Weights of a small self-supervised image encoder.
Model: 7.29M parameters, arch resnet, norm batchnorm, activation relu.
Training: soap at rate 0.0023, 12700 steps, batches of 64.
Data: trained on photos of plants and fungi (iNaturalist), 9.0 epochs.
Rows from block 9 of a small self-supervised image encoder, named by matrix and row number. Rows with one number belong to one channel. Each number is 500 + 40 x the weight over its row's rms, rounded and kept within 0 to 999. All counts start at 0. Numbers have three digits each.
After each channel's rows are labels from the 100 images, of 14976, where the channel reaches its highest value: "patch colour" is the nearest of a few named colours to the mean colour under the peak. Only what is clearly more common there than usual is listed. The data: photos of plants and fungi (iNaturalist).
# convs0: first 3x3 conv (model.blocks.9.convs.0.weight, 240x240x3x3, each kernel summed), inputs 160-239
# convs1: second 3x3 conv (model.blocks.9.convs.1.weight, 240x240x3x3, transposed, each kernel summed), outputs 160-239

convs0.231:449456465510543512524412518524484572491458464517506467482491481504450468495516469544465448511477524437643493477548493487516418530485435507481443423482452492481503486459441478507517499543540514467547459467439449494463488515537498476518489495
convs1.231:547489491471480522527450481488483534529568445511435472543505550487506479483535459471499557538523506438486558447511500478556547522560572492494501495448567486468489459504474520516491528483503536526441510441544576517564452457521559578527535530
patch colour: white

convs0.114:517494549653495607459481491519472489515493527563471527491510488520464514495440448434541474465567482460601446428465479493490462485703520534459520541460436496483540449521545512511554484452495480546495536557543527497592570496603533513525523490
convs1.114:524456527413535487570501470557503498453538451541519484554499577492522499489551482552513569520530534478435476405468496536520551534524526484489506566506567516429508541472513473511447492539509493520490532538457520434501465504472534531534481521
patch colour: black

convs0.50:358532474511568442466509497526487428509489443394516458504499524463508427546474485600464500545499465481500539475502505485545500513450547504495523528585514503487430498488455475475502463561594541488593517510489497520519466520493498483511489549
convs1.50:577483497452459472514512519486523530476544487422466421537531475574511454496483482427518532585513539521514512536462504452523526519507502538516527542550591561415521529555436483540518469514578475524568535521486560486437502493510525463574503494
patch colour: black

convs0.174:463528469530528531512437456564540468547562474507507464479493586474493540524496452549528531481510507544544457498472532484534491548574462508509466544521597474512567499548535503481556498484493591500486581464585450502433538570536561495529485614
convs1.174:501440577508518516562482511578486506509552482540524456578478583540527464518562489582549553574550566472417584443497500535508543511538510474497474579476578491438511540500465488520514501556460510498459511525467588494552473484507498540508511500
patch colour: black

convs0.118:477449492492451476492449517543504528452490509515592481531513463483507491566504572558559516483489408475528583534590574465521487524438458526518502444472500510537475584529466474409536464533504475475537491488498463479459475456524501457491445482
convs1.118:546479535565483504478508439470467580537540493493508463482513590495557478513458476570517544530562484458434529486535529459492544503498538537526491542460515506500525491503479516536556501534431527542441555463509491488557440423486499517523542507
patch colour: white

convs0.61:375503460589494493480405459527457527463469465454478471501474481521487492507475471566496448492481513392490511475471455547513421476461475516445459464465449468491412412490459453493509503526564499473550426487465439484475465466452524494473468467
convs1.61:520482536481465528533445476445479549499589526457551473566532531492437499476533502446569438563532506485508484484433529447477580522517500511510439479477607502468540564562507448510481466532530461512533507488499509465517437550466474496500495515
patch colour: black

convs0.209:524470457550463535537453526558490476498477495516495442456484498547484527546503489457588476509497533427486461467516557568559496477562436557445483499516558468436525463518501448430508456432477467538421504504496541478495520492475472511460522488
convs1.209:488420545455490418555464466511440453534508541472502583431443508494454514515544527584534519472468514553441463432513529563505521484576482482548463508506506526515506523517443525445526449560493441418542474491562482472511499553494530595542491488
patch colour: black

convs0.24:485462479409437461478446452574483481508501487482460427464455466490473512501477416495479495466565542445485441495464429476470474516450476482467498522526464429617458490429480492450476479502498464588559551479505564463512488478488500460426445511
convs1.24:549445545468490384514472437444457546454574464527482490482532556463545470484509531528447564538562529593567507423505499501515550491586468502545491573483448524589540524568464503471448443504468448527504461524494522454494494458526513524497551556
patch colour: black

convs0.99:437490488533594492440490493534450403510460467395537520540556490504504482575478472594532473545479519486520588487491508489482463484530501533458507488533450500483506464470454474503505476527525459472631516495501472505509509483517463469541454506
convs1.99:557472529527489483484499498446522556491519439507505451566555504495491465502523488452515601576455560447473526407525519460522590507435549477512501573536498483454501509541526409558517481534530499492539526458490574488497480480500500491597434492
patch colour: black

convs0.130:415463488534552517536414452541495539460532495586536500488458494526482515558489512614554511507523387484483524509599547478444464564450482488549451440526551484497489548509500443485486450526552443485465532505516503527467525574541539453461433533
convs1.130:543465529459501497539469436421485614513543518551500451538495594525499478532517487424536547523514505481493512389463512464510513516498551484510498544449540508455523527521452508517518519494506456558533541501531507488538383523486484559549524549
patch colour: black

convs0.30:507516464534484488509486471605499495479526435583562404477489505499501522513491561503516524473467514550467538458514504459483462522506509478459482529512514507438549487502523412471493453460485528579518459446491502528483510517436427510463540524
convs1.30:502443546452498537540489480426506561517459511486499506423506549508523510492508528496458532552486471581437467443527509499494531475487501478537437502411519469538504479537507551486495509399495432495486513501602528472513483460522469539542571549
patch colour: black

convs0.135:378468504482471461511510550555492586465476411487512494523478487498522511495480527523474480473505486556524460508492493510557502485458478465497446490456448465521491520480445505484484516485444510485468529469505470499417488486520458469468411502
convs1.135:546514440499517530561464470535472524517492425503497551491422478500512479486569443506492534544489553508408533491477483537507542498533534541550474554504479478481507399457395527536576560496515500541485543499495491497511464376486524484454601458
patch colour: white

convs0.152:581450514484440488524518523452529519472507546718463474485472492473497539447519498368482497411523526568476471457486496535509495504461471573508530522467548522533479483465478559487496507433424506476372481492504533498500508487502488546472505519
convs1.152:538493525506490473571517525470488549498542527380530456517607539525466475463449501586503592562491549543449512437456473401512540511493509519473473485442565488476453533476495436478530470538397491490523570477549533522506478517507461433578500531
patch colour: black

convs0.123:498468479331482535494473529513475478474509515440398485511508534460470434465449463495454476512476482454466479409452409533540499520457531548480486404563491484498531481482468414498445480476504529554443528437494468525445455457443517479514517542
convs1.123:497469533479478518499469471496561494492550505417474493471581471511458492486491492469483468502486538502498415480514510465455498527569477477613480488513531501495563565524417508516550485469544471506538424531571498510514524550544503517555525496
patch colour: black

convs0.169:464470449639568513471516494494490474462497470394519468487490490505454454507445497606460439506493494481555485420494490490498492483699536488478584511540474486492503466495509440498522440512499474519582513519528487522533473478557577455481461484
convs1.169:525438556514498513526456470582515514475560447509535464574529527534542529529585471544544575597502555450457521451461513518508569553466513509484554558452534478427528529472480518500493501528508501564400500540438532441558469468488505509523519534
patch colour: black