Weights of a small self-supervised image encoder.
Training: soap at rate 0.0023, 12700 steps, batches of 64.
Rows from block 5 of a small self-supervised image encoder, named by matrix and row number. Rows with one number belong to one channel. Each number is 128 + 32 x the weight over its row's rms, rounded and kept within 0 to 255. All counts start at 0. Numbers have three digits each. After the name is the row's rms in percent of the matrix's.
Before each channel's rows are labels from the 100 images, of 14976, where the channel reaches its highest value: "peak at" is the part of the image that holds the peak. Only what is clearly more common there than usual is listed. The data: photos of plants and fungi (iNaturalist). In brackets: how many of the 100, against the usual share in percent.
# convs0: first 3x3 conv (model.blocks.5.convs.0.weight, 128x128x3x3, each kernel summed), inputs 0-127
# convs1: second 3x3 conv (model.blocks.5.convs.1.weight, 128x128x3x3, transposed, each kernel summed), outputs 0-127

peak at: bottom centre (37 vs 11.7); bottom left (28 vs 9.8)
convs0.83 122:110177153110139093096106141137075138134127040125145097114110175098150125088116121124085152138131120115151146128120082117112152091202166072095039070144057119126135124122106133170091126148142116140071100069143114161095101135133074102174055099079155086136136114133107110110120124133140062137128170112092111111129152087083135131102092105049149138092092035112147142116150162119122100132126
convs1.83 080:082108116174116169181115169146112120113073046091103176100108187216107103155161086141196084144125141112128110175118137132108051126115186104047148133108156146122137101148180167152069124106164150191168132120129134120151155095095137112141110102087123139103103138166179089180129088114151152172097117144103144143128094149133171144153108185096135125119112072145127146118136084114114161104141

peak at: top centre (36 vs 11.7); top right (32 vs 9.8)
convs0.59 066:163057123128135108116096131127113143150129106153129145075094085071112118137067128135132151145135150171122167113119148083130171095115192003150120154163088130168144118124075101083095146110079125024143134063115143105154164124135143114114112120098127071152107105142129119129155069142144129127083122103102127064115088076061123111123136133173108132064181122094118078147113134134133158129129
convs1.59 089:102111200111092141080121099083120127128107140125107098097137158124044114135174098131144148157070106114131152091141123114097039070116129037124125120124118105112149095134120094141107158119052143178099192089119128132180072163168146119133093141137077213105165140175147159123150115131150126137099170119131142141080128158118056138154119093091143092114071163133126142087101111108116171155136

peak at: top centre (32 vs 11.7)
convs0.103 058:124071144146117171118066135099104128217118181129199151104118089160180132129132122159169133124122154162147143126117129104136136125120146130128127173107127169150143143156114136150097193151133119154132129139129136148080169070126131107144091177169106150156035135181107151157095110155152174126156113151161127204133096091162166139181193147170129137076095161117122015127116140144159166133150
convs1.103 074:132088200158137073084102112151111093163099120080120061120124194127163126104119142154129150095154049138103114170135122085129145082093138151126114162105133086131154141104171141111125142116110141187119176064103109115108170110147139153120114134138063174102165133167014166078145156136121089154067140158075164153089096164131176125127137140121111106131196150131148147114145089125075152132145

peak at: bottom centre (29 vs 11.7)
convs0.35 084:134068131138154103148118148111069094097112109117122145144118143122119130162108156148134153123129139116074101072125114108145163083051143032158096127137100127121080154147092104084116114101096128077109168133145166129044080153137075145119095134124092019123153103116123128129129109144139134108124124098146078087128084109058117122167147088172137135090068055129116059171140102152128164121151
convs1.35 096:120146167108096106106123119056123137105141175138144122103091122111067098120112141123129177120084114107180129073147157138116052139131119086126125118136177077081133099099122097115128103099039120201119178087116140136118150132162122121074099103149067210094124160165126171119116121154100103137055124141168138067102082173128039119163124100100150120101110148132135168093095145098107169133126

peak at: top centre (31 vs 11.7); top left (26 vs 9.8)
convs0.49 073:116005157138111148128080164103106078143151125097148153120124129072123121156090124144169137122149141154087168136142109104132135159062144057126166158125075102132149124136052152150067164125131148081148125098111146146128110119145146060145129178099136139156078122164124133082127098150156108140118131135095139132134088056134121084142136161131119145195171144114183008138133108147152150138135
convs1.49 097:103097187092141138112133113083137141205074097125090091120131175112131132185200082132113085141125098111056157153119110094108106046116146044144146129146162145193127106150097184153106157127151108148137143128112092143164078168167123108126114129109143127102134101133122107118136125150133121139159178158104122247150113128151119169137123104070128043114082135120137140139103120167095134168107

peak at: top left (31 vs 9.8)
convs0.0 111:102147141118128130136114076148122126117147140099157125136135144078206127148140120092178130121122152115212092170152198162211147143107143164164219181196172108133124141098144161152125051151131161117151104128105116101173113102144114173074171087082161154119158087125136108099184169101124096131114144092173159085123150113107090106107126144110137119134092060149104147114153105067124118133088
convs1.0 092:061151096134143150126188061117176128084082122146088167113152176215096110111128107149159163129131096114164137148096123094133166129151089116098051141106184128156144114112086073129103185093111127116123131118135133143127118131133121136094114119148133185136126140004115130105128102164090099169137112102119147108112149077131119187153094091201101078148140102112150113098121143081088137130067

peak at: bottom right (33 vs 9.8); bottom centre (29 vs 11.7)
convs0.87 091:153099097121163132145123115104126113100159170100128143129152118160092085149103164158124107116135121102131082057161183086144135142010098119154093085123092113167079153145135149091163116046026120206167163133146164143097115106123086120134101092112089064134136119101136136099139083157138158125106139122140112153125135144125173148095110175146078141057123140115099121189132082103131124122166
convs1.87 097:084084156102081120130180080098093108134104101041104190136130108144140160194111129095172159131082126139139113123108094131099115131036119151101152124163122151099151079108139161154143159165101167159039125074136167121137169096163143122109149163127078130118146099134143114170148071136172124106115140121126156161097141129126141021153109141133140098065128134164084089088111118102123176146155

peak at: bottom right (31 vs 9.8)
convs0.121 109:141064123139126098084091142083072121032143081108106129125083128077094122134106124124161117118137137092079066095103148122135139062105100102132115082109046166105126114125104098132116141152150132069129099068110134107098151130124117105069036149062091144127092126113082097115105096143119130119149118146144110095133055133113145059096124114134078136130124115119122053102125055126133112124107
convs1.121 093:076145017083122119105128128094102116105175118120100158144133141079115070195162054050115093129147166149084121107178171155109164115138122121135135119132168143111114126176105084115153111106114163150173113171128142129177146106118097123085098137121061087130116133108088107102131136121118118103111085123191120148190135132164091179159094110128115069117109096116118114099076163112211092150126

peak at: top left (31 vs 9.8)
convs0.66 075:132121127125141191135118148106088140145099101143108120180134023093125121120096111152145139130119124142105134127146149098138134122117129078133127122139089119128124133115101085095120128124073138052113085092118149111109080145142142094136127126147161069125165051147163123108117087126097108096103130101081107100131113075130063124129120101175138104134000140094119094128119098118119161133131
convs1.66 069:157146169123140100129145183132131156135135172107104102134087172077138135117082163118156142121143069113144098168140147125087115090129081171092138110118151074127115105101166167136156098102172131187132157108138143156092180134169115099101180128161127144110105145180049189129135202112067124174094139204068125091103085130109138155111117198136169091124204135097122144164177118108107133155105

peak at: bottom right (25 vs 9.8)
convs0.85 046:127050110135132121180118114082099148129109134078173178097132094154093144160121118164124167136130117186096151094118112130112162181042078081163150197120063135150167157146099108139120155101112124156126142121093131141146169079150138175127125149130067102125100114109188151117109139145131160130149102143102083168136133141166131108136131138122033125091229125113101068148154124130121199151154
convs1.85 078:159174070128115196180173140155162136119149149109165195103099017122151129139086141149111178145136171140125144121140147179122171222153121156094145130127126151181113108110108161142112150148183144131123092201141143143169159099134136131090132107112129090124108106140221161128159143098103126142145176104151130105161121115131112091080120142163123117122129058121073110144108186118144135178082